config = dict(
    arch='xception',
    model='image embedding model',
    dataset='crops of objects in photos (Visual Genome)',
    train_examples=61751,
    image_size=64,
    crop_scale_min=0.5,
    horizontal_flip=True,
    cutout=0.25,
    targets=['object'],
    num_classes=300,
    embedding_dim=64,
    norm='batchnorm',
    activation='silu',
    depths=[2, 2, 2, 2],
    kernel_size=3,
    stem='deep',
    widths=[128, 224, 384, 672],
    am_softmax_margin=0.3,
    am_softmax_scale=30,
    init='trunc_normal_002',
    residual_init='zero_last',
    optimizer='soap',
    beta2=0.99,
    lr=0.0016,
    beta1=0.9,
    shampoo_beta=0.95,
    eps=1e-08,
    precondition_frequency=25,
    max_precond_dim=512,
    merge_dims=True,
    one_sided=True,
    adamw_lr_other_params=0.0014,
    ema_decay=0.99,
    steps=11200,
    batch_size=512,
    epochs=92.9,
    lr_schedule='constant',
    warmup_steps=2240,
    weight_decay=0.06,
    adamw_weight_decay_other_params=0.01,
)
Rows from block 3, named by matrix and row number. Rows with one number belong to one channel. Each number is 128 + 32 x the weight over its row's rms, rounded and kept within 0 to 255. All counts start at 0. Numbers have three digits each. After the name is the row's rms in percent of the matrix's.
# convs1: first pointwise conv (model.blocks.3.convs.1.weight, 224x224x1x1), inputs 168-223
# convs3: second pointwise conv (model.blocks.3.convs.3.weight, 224x224x1x1, transposed), outputs 168-223
convs1.71 094:089104138135109087096156106165081127076147119125138112117121141107101146120089176122183100090228097121126117064132128150130101106091119110163125145111126126105117213101
convs3.71 094:103108080122069119161087121140120101118196137122110153155178082051111112136095084154165174105102151140137197183095133070098087082140092139115105099172085120118068085142
convs1.72 110:171078112094106106096125139118147156123085213133079164135111110085095139104078134064133159183077140072111114160084153255152173160124134064146143162187063134170162100146
convs3.72 109:133207108105112127161134134134115111093110076160064149149170138137149128123115074069119041104153170153108120082115120204125097116149144087130106161159087116092073189100
convs1.75 103:145130117107144122149133081172131110181082146125126087137101115147173145183157148131162093060162217124155127089153176077130125154063088136094152117147148103147091157119
convs3.75 094:139100145085076163133170113162158123089146137098113156144178112084173110121140072125106177170120101114087132138114063131133097158074106112094143065134091119161152083170
convs1.76 099:138104178088122073069140074169115119064120128120104224166090143094133104132101113110125119125177155106121155091092071129117073071067178098117109144080077130118075124196
convs3.76 101:133092130113121058140118115134149084186134142150121160188228110105193150132118071127094105092138108115138163100115135127124171074208124131152130193134114103062107135108
convs1.77 099:137151116198150186170098112127206151165130141105101129078126099184114143151121130177163171135133122133141122090100150178167084137026122169075168095139136103113091140183
convs3.77 099:088140145085136050109082096144149102140134184117131103114146106111140068097116104111177101122150139180074105159113113145095094151064097185095125123173107144138224147176
convs1.79 096:136117120132135148126108137119104139147105147180200107136164136127134114111210143154097151130116129152131104202145089176116137133176156163146065147145148093108104101117
convs3.79 091:112191080126149104104145141151096129112183096100173131162098104125137135114102087128122099127142186170140135099152116105159073129138128068113151124128133234106094123133
convs1.80 098:130160063084062122031089105112149166091146128128152072107117153167146102098126128078127125136154128168154087132172127147120112131120128128115125083154101087134067176156
convs3.80 102:051129150151121150120116137117162170082155128093125163094149165142139129100135118124131075179136136142114111127121140099137194146132161144114142120107154125135129240162
convs1.81 102:137105150110194137120039159143134155082149128089109067128073146147249096115126139139173127188163151087152091143151111137104162137083127117086086122168155108128141148138
convs3.81 101:100110146139154093147136183109134128167156061043122132150172095131125107141146191154119149129104127125155113100157124121141177126118133142098141152149178086151191044130
convs1.82 096:145112141128114072183102159107140149086081182112169126144128073180123152120067105197137104113135082109142147131111173128079102129138155110151137149140128113133178160170
convs3.82 102:118179103117160065129120188129114155129105045084129162121140126121140166131136175167137124174156157176112184116117171131166086160108132139154143176154146153143154135125
convs1.83 090:139151096142142231149171140080133165194131118170114100137146121113142135160088117125090169113071154196122158164131116133124085105146126192121105105134163137088150109135
convs3.83 109:110083111120077164128183133140137142111133210163124085123110150122079119138069103118217140102104112153137122171099146133198086082131092128100088143157109111100106131152
convs1.84 095:094125158144104058124102154092098127122134149143180131116117099195134163092126092202111070089160113140148145149113093087094121085114088151147143154098097088110158120116
convs3.84 106:155128152125137185110115111160106181161140232123143127126105174089150090104098194125118146134127111065109138136090100119110141136085167191096120109174153098091098136116
convs1.85 101:126075124106162155080167098124109187136128139155158133150104151131135125139109121118147111093161159153189201138090078129155132124164099132117155109105155075092096121151
convs3.85 098:121103111128118106153161125125120097190156081140103060147156161140098119124128177151138069155073092156145158119156130123139114127118096169137143215166111124135147131083
convs1.86 110:159127139100139098149134126124196105158133083151141089165167104087116121117121127123142117164120130079175126140125108117129149139112098092137160118173163183122120050228
convs3.86 110:166134110099075104093136141108097116087132121120160134109195147183137125063142097117117149171152122112119149123098149115134093161119124099168077139140063167123084162056
convs1.87 109:101113120152124137184162102139094080116160119127092131136129131117139129142145130067145112156125101155101167108135148255194138159121067126099177134126109084109096141150
convs3.87 108:192046114116136108107089131153113097134111100176165146138128146113153151111182173170121155130121163116085105114091108001080131169088102133156135145119119159121114142108
convs1.88 095:113089126157122145151197118197113153186121165084103155124121116130104091139064168085174138213197139148161105091094142157136164136115135135179134116136118107118102187112
convs3.88 092:204152128132137189167085174106144093128152111156167135145182079124095148090052112130107074115124132123128143160136148100097082142161125094086204155146116156155153087071
convs1.89 096:148144132120111125117172142058163104091119135104140187136152160159139153136156149126126086082178111091122168103103168130076084107204102113091140123145122117160145167140
convs3.89 092:188146172125148128095175112135111142116118152086143128085152137205133174130138121117126088076163125133147086145149171100086141148143144129169087100087129160143093129138
convs1.90 101:130133144144123147133062158083089110092153149135119162089058083156101124133128128156151134153184146135155105101078124163120132139101102114093128125096128115156124146141
convs3.90 102:088131134142163088175093080122207137144147125107135138130097141120133189070130117145115171193122137145194131129137119149148109125127127184066127193118128213157101123093
convs1.91 106:061095100148181140116119130139150150127167084118124125100101116144146115061134160085144093112136177194090135091105149156110152096133132095124137112106181049119138113015
convs3.91 098:171142097128123117134095102141101118080109160097117160143135098109171170123073129138147142086134085058158150134116136171126164190164148074156148135088102050071107036159
convs1.92 099:102065084112086158167127044133129150149098149135145103154097122101074170166110135152136083106128088136134131139135128095086151125097117134094143140130144131147132108122
convs3.92 096:136105123099083137136142038165108130106144053125129151086108135149177072130106113126070107094159149129072059146161156150134161136163096126094129201134121154149118154160
convs1.93 092:143140136109109131100091163150121129044135137149086146123104128128152135150089176113101090117031097104115102225164160129131136177165131185129135138142126103191135071125
convs3.93 093:123158115131126140113149127108145037145195084126183166184153079127166147165155078106138171124153168101147071107148090082097106140123095127122104095109140196109114051164
convs1.94 124:130083124255143140141126129107109132150138149115095132123111100106149145148175114143087091134147148158133157123153131169160103093124107120109049124047140091135099131110
convs3.94 106:088147128255126110186132145140130127142096116165094157124137132163145101125111132117165106123120129185173202146139161166123112154141158092144142133087132075081129140163
convs1.96 102:155122155092108138117199095107105118123102129081180172083110141125125071190166071104125112118123125084151063179136127131113141143137096168186133133136188106117167125125
convs3.96 101:128115101070174121169140106146138159216138107153164149112147150132129208074157167202116099140115141172135093103160148148117086072136156124160141137085104162192109160100
convs1.97 100:136129136143140131175148188131148129112122094129068073108161140094177129093096092147117130158124135152153199107121099184139131098128135126118130096178146103134155142184
convs3.97 097:166080061123094136078131078109155113148129129091103133177095132121234158096075139144147152130154160195155096086089100154198178119115107094085150113164136116112122108165
convs1.98 100:161116143107166147061086120153153145156061167128136148136114130129115062113138089154093091157123127145170170102118094070136146135092125122120142152133165093094054143129
convs3.98 095:083124125136155151126083108147116103134105143176113113162159123145108110124141062144178087148159117145157119073115119203084113118125146097124092147153090170098085118153
convs1.99 100:120143122102142102130068142147107161068113106104134152150131111125163157130206195206135155161172120117135113169112085101130129057159103043085118121121122116146116095118
convs3.99 096:158156194178192106178106110123079056199131076158170116113144159128116151143095146153080117086087123127158082135093085154071143123145090098110118105110107100142167140125
convs1.100 110:116156135047125149132122111132149121101227076106132087130116070107123089209111091132125136176100114108152194093111090115112112132160152133155093162172174151123108135172
convs3.100 096:108111073053073075136129094152135142121114144168168164126142133099120216136079148155108116156142105107132107113178135105151176121109076121123070116159126155178100210104
convs1.102 095:157129135091124086052161146114104125137078097092090117099130149107131140155110133095158208094164182159140076146147151128199129138174100131138136164129215135176165107172
convs3.102 098:092183131036144122085124094109143102158130151091175128095120163157121177107128141138128145136125150080060108111147149047136161169075093163116165144137135149188111137162
convs1.103 099:150114075086137110162148097120142128174135146092222134156140132118204173146098166114115097097132106092172071125103158109133122225088123092103096136103189082148102084172
convs3.103 106:148118142064135119168073119108081110192135078173118089112064120120094128182139095089069092072108076115121075107112132114078085087148074134188071184081122128086044134106
convs1.105 091:115111088145117141112095143148098122162133099081169082139142112166166129171117132112096109189085095159173167180112145106076112110121127174099097176136163130192121119131
convs3.105 094:096080140144147061105128116164123107130120095163081195113119075146122138131160158156074121115133148173072139073161122110144136098126102130119186123151117152156129164164
convs1.106 093:148147166138131154130083138142116135100174122108124124134087180145222025112099088121102090103169101096115139068130208117110116165128139111103088135076124150101108179170
convs3.106 109:095152097128147148058151158133100142121170225080155106110169134144166156136121152079135145170157115108103087151097093149118111115115145153149099095123184179145148121134
convs1.108 096:124174139087146115139110152166134118108163119011137113153152153121085132131078100152128189191093110122090113100117098109148106111116119144130099110126059081176134133160
convs3.108 105:117129135121149175118121106095122062135085154132107123083149124199110126081159141139127126114084117144147125136145124132130075119096150147185112136110099115116119096141
convs1.109 093:145121154142119132100040145059110142130125131103125087151176123103123130113107142140149107201080117139133109198089113118134132115105139140150106125145129129122142111118
convs3.109 093:139126113151164095113106139095110095125063113150146127099051192153133137148159172087092081186147144166100106119090139143114133183077115120107143155141190186158124126156
convs1.111 104:117168087141137079106091137120154096154051128196070179080113106081123071179162151168104154149137124114121137121163145116182106126099084107147148127023163150102125091153
convs3.111 106:113180123115136105108177189115152117164187181108122096138116148080183188098098142109114105153160084111138141160108089157121124131116154090088155123160112119223188071152
convs1.112 101:122126180172125145096197175130163097135100106083163170133168164097132107171109141116095036158107109103140110158133090108128120131141119107117101122155151097131121118161
convs3.112 099:149139090100089151110098140111169086109125120146135186135089115107145116126136079145108141121172118125092175092123109119092135180143121102122186099106126148090085122122
convs1.113 096:168090145087079143135133146148128135139175181135100174085103135112129141123135160141128102159129132111068161142108159099244157126114114117125172200111152101108034120154
convs3.113 099:053122133082087121120157082112101111149098132111077204103206140096172126126089098131158120114074162082082090127195120162134155136135139110128147133169130129113160099128
convs1.114 097:116089097098092122177161121184112137125100148052125085132109134129072095145112108113090184170102122122118114169114134138137131162167133171141134137130159135080168158105
convs3.114 099:171112135152169124180111102102130121172118094185141108167174127153135191082139136173129100133150140197162095067141159145088129144184091173077125201104118076126149197188
convs1.115 129:064126190139098136132131135111037115127106128090152130124106207115172126112164130137165147131134125156117115125135142096132160103137084127124090103047118130168116114113
convs3.115 113:088101171128073131139148097146197113161108149126166172130112080145083116152098141131126167143124142143149169129121160120115119132109136155142162125060137120125118123172
convs1.117 087:178116113120143152132134118127117120143110116178126113125155159172129146090130163182104075154062136106099154151104107117136132074121125169162154139118138143081098062098
convs3.117 109:102177122148146142132120139119130154124102178110147153056166102143118098147110147103175234149237099083081162072104120129144077163097141163165163104126184154172179053139
convs1.120 100:175158180120092134162107126141072118105140118181134162110131161107107106143146118131109087098104089209111091136131131086166151150112076135175124174111086149100130130047
convs3.120 101:084112160146117085085068134140090149147160098167080127102187177137187134157176110147171092100149157184130093139098108089118150143091144107138121096142116094152149130087
convs1.121 106:142106047104097137173143049138093169117118123095092186077103113122097119208115108105136092112143088119109068140124143130167072124114072132129121117121186049101102134128
convs3.121 107:102138143141170169111154158186166146132151166115169163154154115146141108167134114096098111123068082119088123126114098149106156176125124103099099089087110213119165135097
convs1.122 102:116148116177085119128151149124104126095113088068146131081174068174122070161143154154076115135125112159147104151096109139132155197054122110172115105133152075107108231133
convs3.122 106:128130155108121173140057093142132053096228073193084119126103086115117157140086115105065080147127123104058122133145156107109100128134070119091105082122127130106110217166
convs1.124 107:125104172104199132116131086150203132127078175145127147131117118192164128187113132092099088114133164108168116115205067102137099156101098150127092121091092061107055152117
convs3.124 094:134131133109118128142161160130155131086144159080111100137101107023105177094112100124109181140155091131125126148134172122130127153140149154103154114079151126173169066069
convs1.125 086:184074084165154234107134120137103121080171219084137123072155144179131147086087117131102092118136043138124108079075172099169131113136110120111076122141118121152091131180
convs3.125 100:046090125109095170156111039094092132111115165123103125125177132147063134170113100103127130135123106130150159101102107126144102081091106192116127135128128141129109166156
convs1.126 105:126083129122142131128177128152113165150093087134125143166097119123152113149145166137107097141093111131162144070124132140000043158241150120141117131121131126134157136108
convs3.126 084:107135099102164201130102114154084136165115125137129131116101150128093094157135150153143151112196144092134145090103137105048091130072117152176116138146154209162099112132
convs1.127 110:111132180174134136100109137119106145170117156136137136166116210086086115129111132244120066142108108172128126107114106229126093127109141127142110098077134070166134107167
convs3.127 105:137139088103145092142100126113154150071128141102115129151142226055092142156129091022110210139152090146102126124112147028098110132090110147116089104141125158162122107156
convs1.128 098:138059124123151126115172161099110145114100181061132165157116170128119136140108110135158165091121098154151114137083098071114124152132161158137131118178136104065199099096
convs3.128 095:065104099137086103103134077088103134102134118131139163143155152097117084171140131179134092103154173142129175107102145112070098092122108141143168137175136137090100127117
convs1.129 092:168115154117141087130118056128125115168146092110148134098118135099128157088137067108100156166088114071082147134130175134135097140121122189113154130164101097082152087187
convs3.129 104:139139154133111156156105140158132064139140129162126118157098159134118121111139079187146128111052146148127102144180151122122149133140150095172186163124087092120109183110
convs1.130 096:145123146107153181131099129133155149101148141144148119138121153144176133071141109121099063162113119100131143129095083115151187123104133134148122035163120130116113135091
convs3.130 095:128145154129120109130129178135112154154127100062170151120104119105128079137135079181209144099124145142147127199136085134117160139057182059122205165167157147168134139127
convs1.131 109:123139088151073120189123089147090118158106119106120106169084128107183189143191076119111148118174130121158178107094134150110130100051132140131171116125183163117076112111
convs3.131 100:186116160088152160170136069125117110164110081157108122125099088144127089101087116186158127126134133122143159136148152095158151067124153126115176155133111123104114113122
convs1.132 100:122126130107110116115156143142130107159108142101100159128098121137125147151169207100173167150115112122139136148129111119149130110169073131108103126150108137148121158130
convs3.132 091:098103176057102129106135132158112138139106158134093144179100139122125195146159105123118158118124111135092114179135107113163094135102101160119134122119129114199100169135
convs1.133 099:122155102130112125110054091141136145137080112152118155083099130104113160107092128071057140196101160159095161094148125138144170137129082086064088117126180129147125140095
convs3.133 101:080070141121076152142107109169158194151152138102173121125144124139128084136114128143151131148137130150064155087199201128130121100118119105103086143100157129148120120148
convs1.134 098:118154166116122114108087158106146133075075071136104094097129144109122143075046135122113119153082110096099079107082115210121114168089143122141158165155133149146129138161
convs3.134 092:113148127136135102085173103143158149133120114157143112148131122108117087103172145136091176123207128087100155160123108112091108140092162156163153165112155143180145091119
convs1.135 108:167138113111125114152121102113066129103156162151099128112143091085108119125137136076129128093136083092149125152177223125132120138119133192129123160103149161130182120105
convs3.135 097:180127117093147177179125163138143146119159181103085126077142152107071112124171095102163127138116064113162118145109123097114120075124072119128132165136086155165134123111
convs1.136 108:149101095169106085145111094126102138133094120190083111146125095125113091084142138204070159110133132166128113123104124226090117171091086123100127114115158179149154145175
convs3.136 099:125162133160141137148103105169119204151101092166134163120099155148125162149163106152166149166108169159132122181119108168083143163171151087162109171127114168093079147082
convs1.137 093:126123110119125066136176109114125122146118158174124177082082093141144135186140179101107146091169103103125110168107110130132130136133126168115093145096118113115131111162
convs3.137 098:094116102104126080091130105091119109107068143098126130135107172110162110204158115118153129078129120174161107164164135091107138130052100073146113120134162164095078105096
convs1.138 105:120111142107097153117170154184077136098116105124075074151150116120116111098072200150114104127102133150148147163150137148127156148127108096130067137090150149114143091118
convs3.138 096:075072149116115137122175073149100124109102105118148092181115170158171137129092195110159126151129128144125078104056138108145149144110083086120086144128158155092080164092
convs1.139 103:115152094127073110138113090137156103128138120098156094115154111144088126201123122107144166076160131158150060155155134148089136117147031140129088143112149118213090109136
convs3.139 103:107126159115180132097130150211144111115172142120153163079086122162102168063094097094122113128119085110161164090105132128131178184157112125100185150128067123128170155167
convs1.140 096:136155156095122102114169077075112178126098106127101135140129130116160073137177158098116054111118094146096123115087090102135105086158137122126165135116107122138130140109
convs3.140 105:090127145182094133178144105149135126113125087148105164121088161112114072147121136160184113106092118142221150153128110147129107120121144170154166158135114134127138141114
convs1.141 095:103110136165142120073153078118088098157152184119149068142141125107140166116129128133161122133109102160119124125178087133118138146138104087093144104133129065089107083151
convs3.141 099:097108127081125153156123094186155142084123159114090149089112080135122138154111129115146114121117120164118105112072080179151093106102089166150126120126073128205148149156
convs1.143 097:166108205140131116136134109213126140139121176150163138090132131139182131121098128143158192152125144079148092088143132112124048134152112085143141120144174157123096115099
convs3.143 105:106108133092133135166129101156169213080118169146154155147106111112183115132116086101107104119154138158183093139130098163139074108144092155138093126103102129096074151097
convs1.144 092:139090103147142132156141036136128113165144117116136115111127159164119156142144134140125149105160105125119081150105119084112112127085120138129154142101126199121090134135
convs3.144 093:111085194158122105160100159122135119153119128141150098094190119169155143065108138101126121147100100057126166137165157142117217152109162143119139039101151091127131195160
convs1.147 099:112150118101112142173124149119104111076145095126101108152082058120107121135100075145185121184107143103167146153201155169120138154061174142180187151119158106155178149115
convs3.147 103:148137117153120144083124139149103135101138112110175155116149087129147127139114117108081113148147094070085135168153142120111135154072163086085119104098198153138142105137
convs1.149 106:116154110107184114114138114129125125093143192150082134070170096168106105109096119070131109105140089138146161124138181158121085133094146155113101156157091121077159115132
convs3.149 099:142129098133105120125081121111079106169155155152092128092169100149164134119164115170111137161161141182100087138126121085159125117143152135127125122117146112118201105095
convs1.150 101:111121097158184104116195092090147117160151131090117062176156137145135111127071070093147099135130133083098158139168123133088123072079084201132117128148190144095121131143
convs3.150 101:081141081108089121090165102147166211118097188100116160112146152101132095124149103172170124164144141126127180137135126177173157133105135163152117134109119104078110139177
convs1.151 111:122098142127125164100103113117105151108155120165172136126077099119164004141086095140053032086140131140144088163097188135135125181115115096120152130088158127048121129150
convs3.151 106:089103104051079058116131118124156149139138108142120134133119158104158209177132077144071075143160111088137108111112135124157136115148065090128146102146211099165114182172
convs1.152 092:128109125133152105023134119132141089110086156113133180083115152138068158105110132116152122092141097031177082146152169144163155115065126134093148209092210129106103143100
convs3.152 099:095160140120077138123159123101078119097095108144104181074148160126090160144157127162112126141126134156127174148147178080099132107102121085157117152221165139117093092141
convs1.153 098:144106126104124089122136102126155108120080109187136140165243129142131127135136131165147056132133107140132158112141107183106112155107099150126152142118124139040086113172
convs3.153 101:171101097156129090146079123126088090082135095120088167102111172109124034131108174127130141150137087139138155089158100136090079172130163146119107135153168149070086120145
convs1.154 096:102151149142115164137057171099152106131094146103128198136104164169096103140162105120052092162161096107159093140130104104093133137109121128155137192152131133131141082114
convs3.154 098:134094097122148195174095127177174188112159127100108199079136091076138064069121125116112151158128144124101153094147125132215104115124103103100167134127089099141175165176
convs1.155 094:095168122119041139103167120181123169108082169061103176137197108147193165119056165089160140189054119132116140123183095144133085100146131089055165134104145134141153102149
convs3.155 100:114132159132098184085156168083124119100093129193156150125114102087118132175173171118153145136109121114099111127096098151090164163160110113117015105128124083149115130125
convs1.157 113:141106138133084139120126102123109138107112164164100117085101123084080130101154145094109172126126134141148044127086139126080158097097133128126135137188160103203079132157
convs3.157 099:082077094110160126120106124179131131183141164102158176087111178095108152122118154177138092185142124109076156114123109097145175094134127158089160147095165085196146110189
convs1.158 098:110122118141100100141171079163188132202113152099080124099097066101092090160117122166155163136065130096137106083111147053184115183158167094107138112204096125118149079134
convs3.158 103:144132147125162170104111128162147099081148223128139128123118055137142107090104142060119099107157111095070115087166144170130117165097085190090146085067155134158157140147
convs1.159 098:143105076139133089133033120171174135119082197137142112144139125117184079154145103134086164145131092108143114116162168156176094144135099160082154138218126089146087126157
convs3.159 096:136079165135143203104123136177153122107148113098120145113136077110139098113139129131113130156112135123131162113109136156139153156132115103132120140113136140090115106156
convs1.160 105:119205202131060129184139131130109137137158173154118211068081110114165178170143157135145122122142152113037136146154195102125070133100165133115147124076147193115130157145
convs3.160 099:106125121133091110108174096131105171116110072064090119183064105120155134170116159084136165153129119153086167135154113138101165124103179164097127142150125109137092173106
convs1.161 109:135015130103145138129114112121109116116090176081145113136117134158171131159142076059162117122131130122137102126141171153137085142188094128093135149177109068086119097179
convs3.161 101:084234105110128118149141104169175144128114098077097137132100148120108139087126166114120171116130107145142162157128100150207112138041185168093127111225099088152192128125
convs1.162 106:106107098113106113130124083132155126131105122162094099145138132171151126177155112139119088150140129189142122146144100070141146129118079149143136127118156142146101125169
convs3.162 100:075151101068100104118147041162117175137128130077100080156127163162162158144096172106114129132166120079092140104171137181127126122094130131116157087095105128182149153141
convs1.164 101:130072110089140116142109067112078157104134111093125131131105224185155145135084109191153085102127114110146093084102122125112174107147172146106131126186159151132103144153
convs3.164 112:155088076169101155151099122100101124112112156205135130116117155161155117147149060077104082114131140158121124093136181125113126131249125155160133120118117111086073124125
convs1.165 105:107124133116136146077127112123112026141134155128156101187131129136128156090123154113121130148132130139213115127112086116112181103130172106104154151190196190141153125120
convs3.165 097:126161107160108138070096126119089109165120123135169083156090131176187162192186169141090109161147161120144163093095158118123159170091180096139114131154174126130111106142
convs1.166 094:127123145082120162131115095111126192109162136110079085135083138115131100176141137146090146093126147133076150106126146135145113128118172131123095125115186172115077121150
convs3.166 104:116160094170175134137112182114111159098159143070115165082104146107113146140100109145158132141097206103234166156142111092127084127107157117088107187106146114133145122134
convs1.167 092:087094133120120150146065145104167119137152152166101136096167085131145173143142137168116122174093099121108175168143124088121167210092157162079149127092143098132114067150
convs3.167 098:172127107107143074107101079101101116097103124176103090110097120167083115108145159043133113114090161116089117024134091157159094133052084157189134118107129173145126147123
convs1.168 103:087151138114068140120070097186114136090078099136122115035115122060118128118164155169086142111147068121144120107181103131139126110137131123167090122141137117142175139173
convs3.168 099:134127108091105124116184138184138082050142105108162091133106104113112118090059174072100163125102169072121134151152154132157107100119106147120134110141166128166142115173
convs1.169 101:106169117144051129178140132146190176143111086094113125153137133124145148111139128116144176114108175049035142101134135129104113144124156085114128097086119056125103142178
convs3.169 096:085088104167084098109108129086066081159134135107111152132169144118144110169171089110156085182166146108097212109131105186128148116127141101127166125197165107077128143152
convs1.170 105:084072117127120136118144162095087104168115129162131123166129123113086149119157189124088163134149146086138141173024104155084129070110116149115127124113138110187186116164
convs3.170 099:144132138114116152096097077052125095113105098144110191164150194177152087113144167131115109079117151151116085144095074179163138114094130093101097128179089124052082122085
convs1.171 104:148131120109123132159181138135162149091116122141158141143140130123143117121143161107135141148098109088127125126136134127255066122143092133164146123143195118116068172115
convs3.171 103:130098107108144090179103131156163134152160124105165138184144077068121109183073171163091097165185179088107169143123105117163086105087121117088135181166080101156216121166
convs1.173 100:146168150128153078113151150189139120052135172135154180151164081102178080157207111131145110144133101143171071134113117100039158164124114091122112128119138128135124122137
convs3.173 090:134158161163171126124098115131188152162145146134105096052155078154106132137138126098121079086101093102178102118221087153199135160189127122137131159120089084118162120065
convs1.174 102:112112105160085141159115067102106120161082146164128087144112162078092162108115107063126165130144133122153147132129129145128119132179109126109148141153183146114197118145
convs3.174 098:160123186117129105142079200133124146137143154140114150092145115173135149148137088222134113143115153183091182138116109066123132179161147096153150164072090176139077151058
convs1.175 101:132106173134153162097131148115159125169121122135109164092110120095181124092104121116128132163147103167079166142152129106136123106085144120139102149168115100092126126137
convs3.175 098:135138113132127126177150111103106140099141123091101120117152104088064058142130099086168117156162131156122104106178146133150126156128106112134152175146115136094131139084
convs1.176 102:155142185124118098094106161127119122122143139096125146151104140121192120134113142049145188106129121100181155146089084149124130128158108164143127125106136131140140129174
convs3.176 107:118109141118114138123107174180147074151120112168145085087117152153176148047113149184094098133106108157085161159163165085112171130136141111142180137110111135174145134146
convs1.177 102:128175099117151134131094156125167158097077136090107137076173119138110148121151078111153204165118131173169135088133055138161077110128156181117094117192125120158127130184
convs3.177 098:121120109108163152020183119124111103109188149089150153085118115116120116112149076127067118106161120059088142096180163083100115138126117131134142100072173126096128126148
convs1.178 108:154137133084085116201135119177142199094112130182177162119106149010124119143127106151118125143178089081098115138140121142106098097124143102159177101122130120151121134162
convs3.178 100:099133143102113153126097130033135095183160137156141187165143151253066106147130134123135142039144124142099117136194065104086134162129154167163096124115146098115098121106
convs1.179 089:118132118134118130149124141154137146113114155181053140155055133145119143124103136079131120116068133115146148090128180098080180127108129116116108130162172103159135159139
convs3.179 090:115121103139127122117150131066159085160102116147103126166074094149130116160179144125136127065156065093118073144096137116063186133109119159200112123090186174136104141104
convs1.181 100:113118108130146131106092083035114113179077117159129076097070124135096149117083056152103184059156130102149112118124163104145095069103138165165133145058169099082116074143
convs3.181 089:091106149104066126115176134162059082122088095145149145207089156128153160127140129109166133138139074125105096135057148124036150165086106149104068122103139147131045185131
convs1.182 103:128152128166158120150135163129181144148126129171102110117121065090138128116140153172110135166133098101107107146097153144111113141065178136122128161104175094153141165143
convs3.182 093:150135093082105103160080096104142168098172138102195098158073126124073070115127124110107147150139142115167154139176145115111062137049098111112135134099090137168151153159
convs1.183 103:137152124143138125108148126005175161151095130121130105093131158179114186124166145162120128139136146072101129133092129115128148046105126147062088121160138109107146181170
convs3.183 102:108162159164139098128088120051164072157134149128152149160140135239136114155128118114098104119136117172119143138244119103091145230141132168124064149073107115107109173093
convs1.184 104:113143148108102118174118150126104255139151129113128180086145151012092138090139135103131106169134152157153158143080121139169095149180110112105111084100157129154165113127
convs3.184 101:183142116153117119085068166046128096158118135142149202188117121193089111149085125158168089045100138124095145146122092137158127207124174130116090147106186117093122110080
convs1.185 097:177205123137125157173132086168155183174130175093079142079098110133157139192081083086169197102130073114183169143112121134102062154112089151099162130091124130141206155167
convs3.185 101:109128149138150174156126140136091127109147154172081130150087108160089126102158072146119139096145100142097159158160153098076127164156115084220133187114147155137075095130
convs1.187 101:120169085133123080042162103117127115137105149089124066125131148169126128218176117102127112122143134060176117149125143101122091130097134141160111236193100141086132145113
convs3.187 102:111116101126127108111109111090121121078123123114107101148126133095076085178094144119185140114142143117129162070148162151147126164150120153072161150134069105036059135117
convs1.188 094:116123100140133003131177064153131116164117160174131104147150123120116126087104158090116129132095084112140135060150106141116128105058126109138154145118198124130131155136
convs3.188 091:130139080139129185137084090125121124130110153180126097163126123131102088084120132127159103144107140092078165096149140103125120142126091139125144137143075157104082152112
convs1.190 104:147121163093029116054115077104148042116106144108108215146094109114126112182115142116147139100124138106142057109126194102171205155109161134127113114136153109134106114102
convs3.190 096:079091168193122133034124130096157139138091081114086000156100148150138119135100149134182102104072122147136082131090096147193157079130175161124172148108089074145138156132
convs1.191 096:129143151108142131179122119121131185141063126139161107129168143102123112108114112081152142150154117104178087121176108125108184108156146141110128129132154082171183118151
convs3.191 101:149128079114133168130115124123176139089083128142102157137154158113107135146115095114107141141140091155124157143118120106090104147110149132086186170129108109119123105185
convs1.192 093:138129160141098132155104138126096136115159140136086128114132136113130153082140168171172076190169176145067134208109138199094170118085180167145110127111132142145202126109
convs3.192 096:138129089133103101119089141164143137098110103062182145186107135135126078180186171185115106108130144130137105078093105151106145125089143143174111170150160161114137146104
convs1.194 097:113100076087103084105128099119091126175169135087120096165078122141132096059106151161132097192150128138161136144152180129081158131096146154157116115109148152130093100093
convs3.194 099:154144074080077091124098089106147100115084052130144123169129066145139091134110136126105113134147147128170138131142159148153119147176119163179132055157160131115118090191
convs1.196 091:137132137092118051125075109142099167070104151135100158097194137125131118112157117156125126107152157137128143198118138178141097199153127121097121132137120114172144141101
convs3.196 093:163139156117163054152097141138142069159162077169170124106174120158107129098103169129102103140147132123110149115106165149115061150174125158112138117098184121162145127082
convs1.197 097:121122134059147119102169115126104086166158168104168166116103159143077111149132162088125105227105150080155141093164083175178122112150075099133119167189164106141153134086
convs3.197 100:140086165152073182160113137146082112116135112202157075121116130184117100161128146146145118147094122160143122126113203152108143153085108084150094103122165122127092138086
convs1.198 118:128193114065159120154151112147114150123150122185124171167130111152154146108178153166214165145142099141134112103121101151140166169045127134097207154076151162154146129144
convs3.198 114:051149124170164094110133151106133141098140150038129174109140130147094074161121153116255086134118112137126150181146141167141122136079171127082165115112161110117144103197
convs1.199 103:165149148178103152154164156075124157169113162244124129116163122152121146099098116156065129138101140138130116109104163121102131120087128220183105146135130106102101170087
convs3.199 101:154107158168253142223130145181141157182165103127113120112113192128139123089119151131071133084129105115146136138153111145131142073123086130216136144073109097155175111095
convs1.200 092:119066119165135134133213106146091149106137115099133146151113122101102147126073164116100081127158148104149154105093082065103106132150100039053129139095164142170159157099
convs3.200 102:136102190119110143108165136106076117090044128152140180122085144134118133136190162171159159189121109070192167085082134135147167170149108138099100144139139133110037124138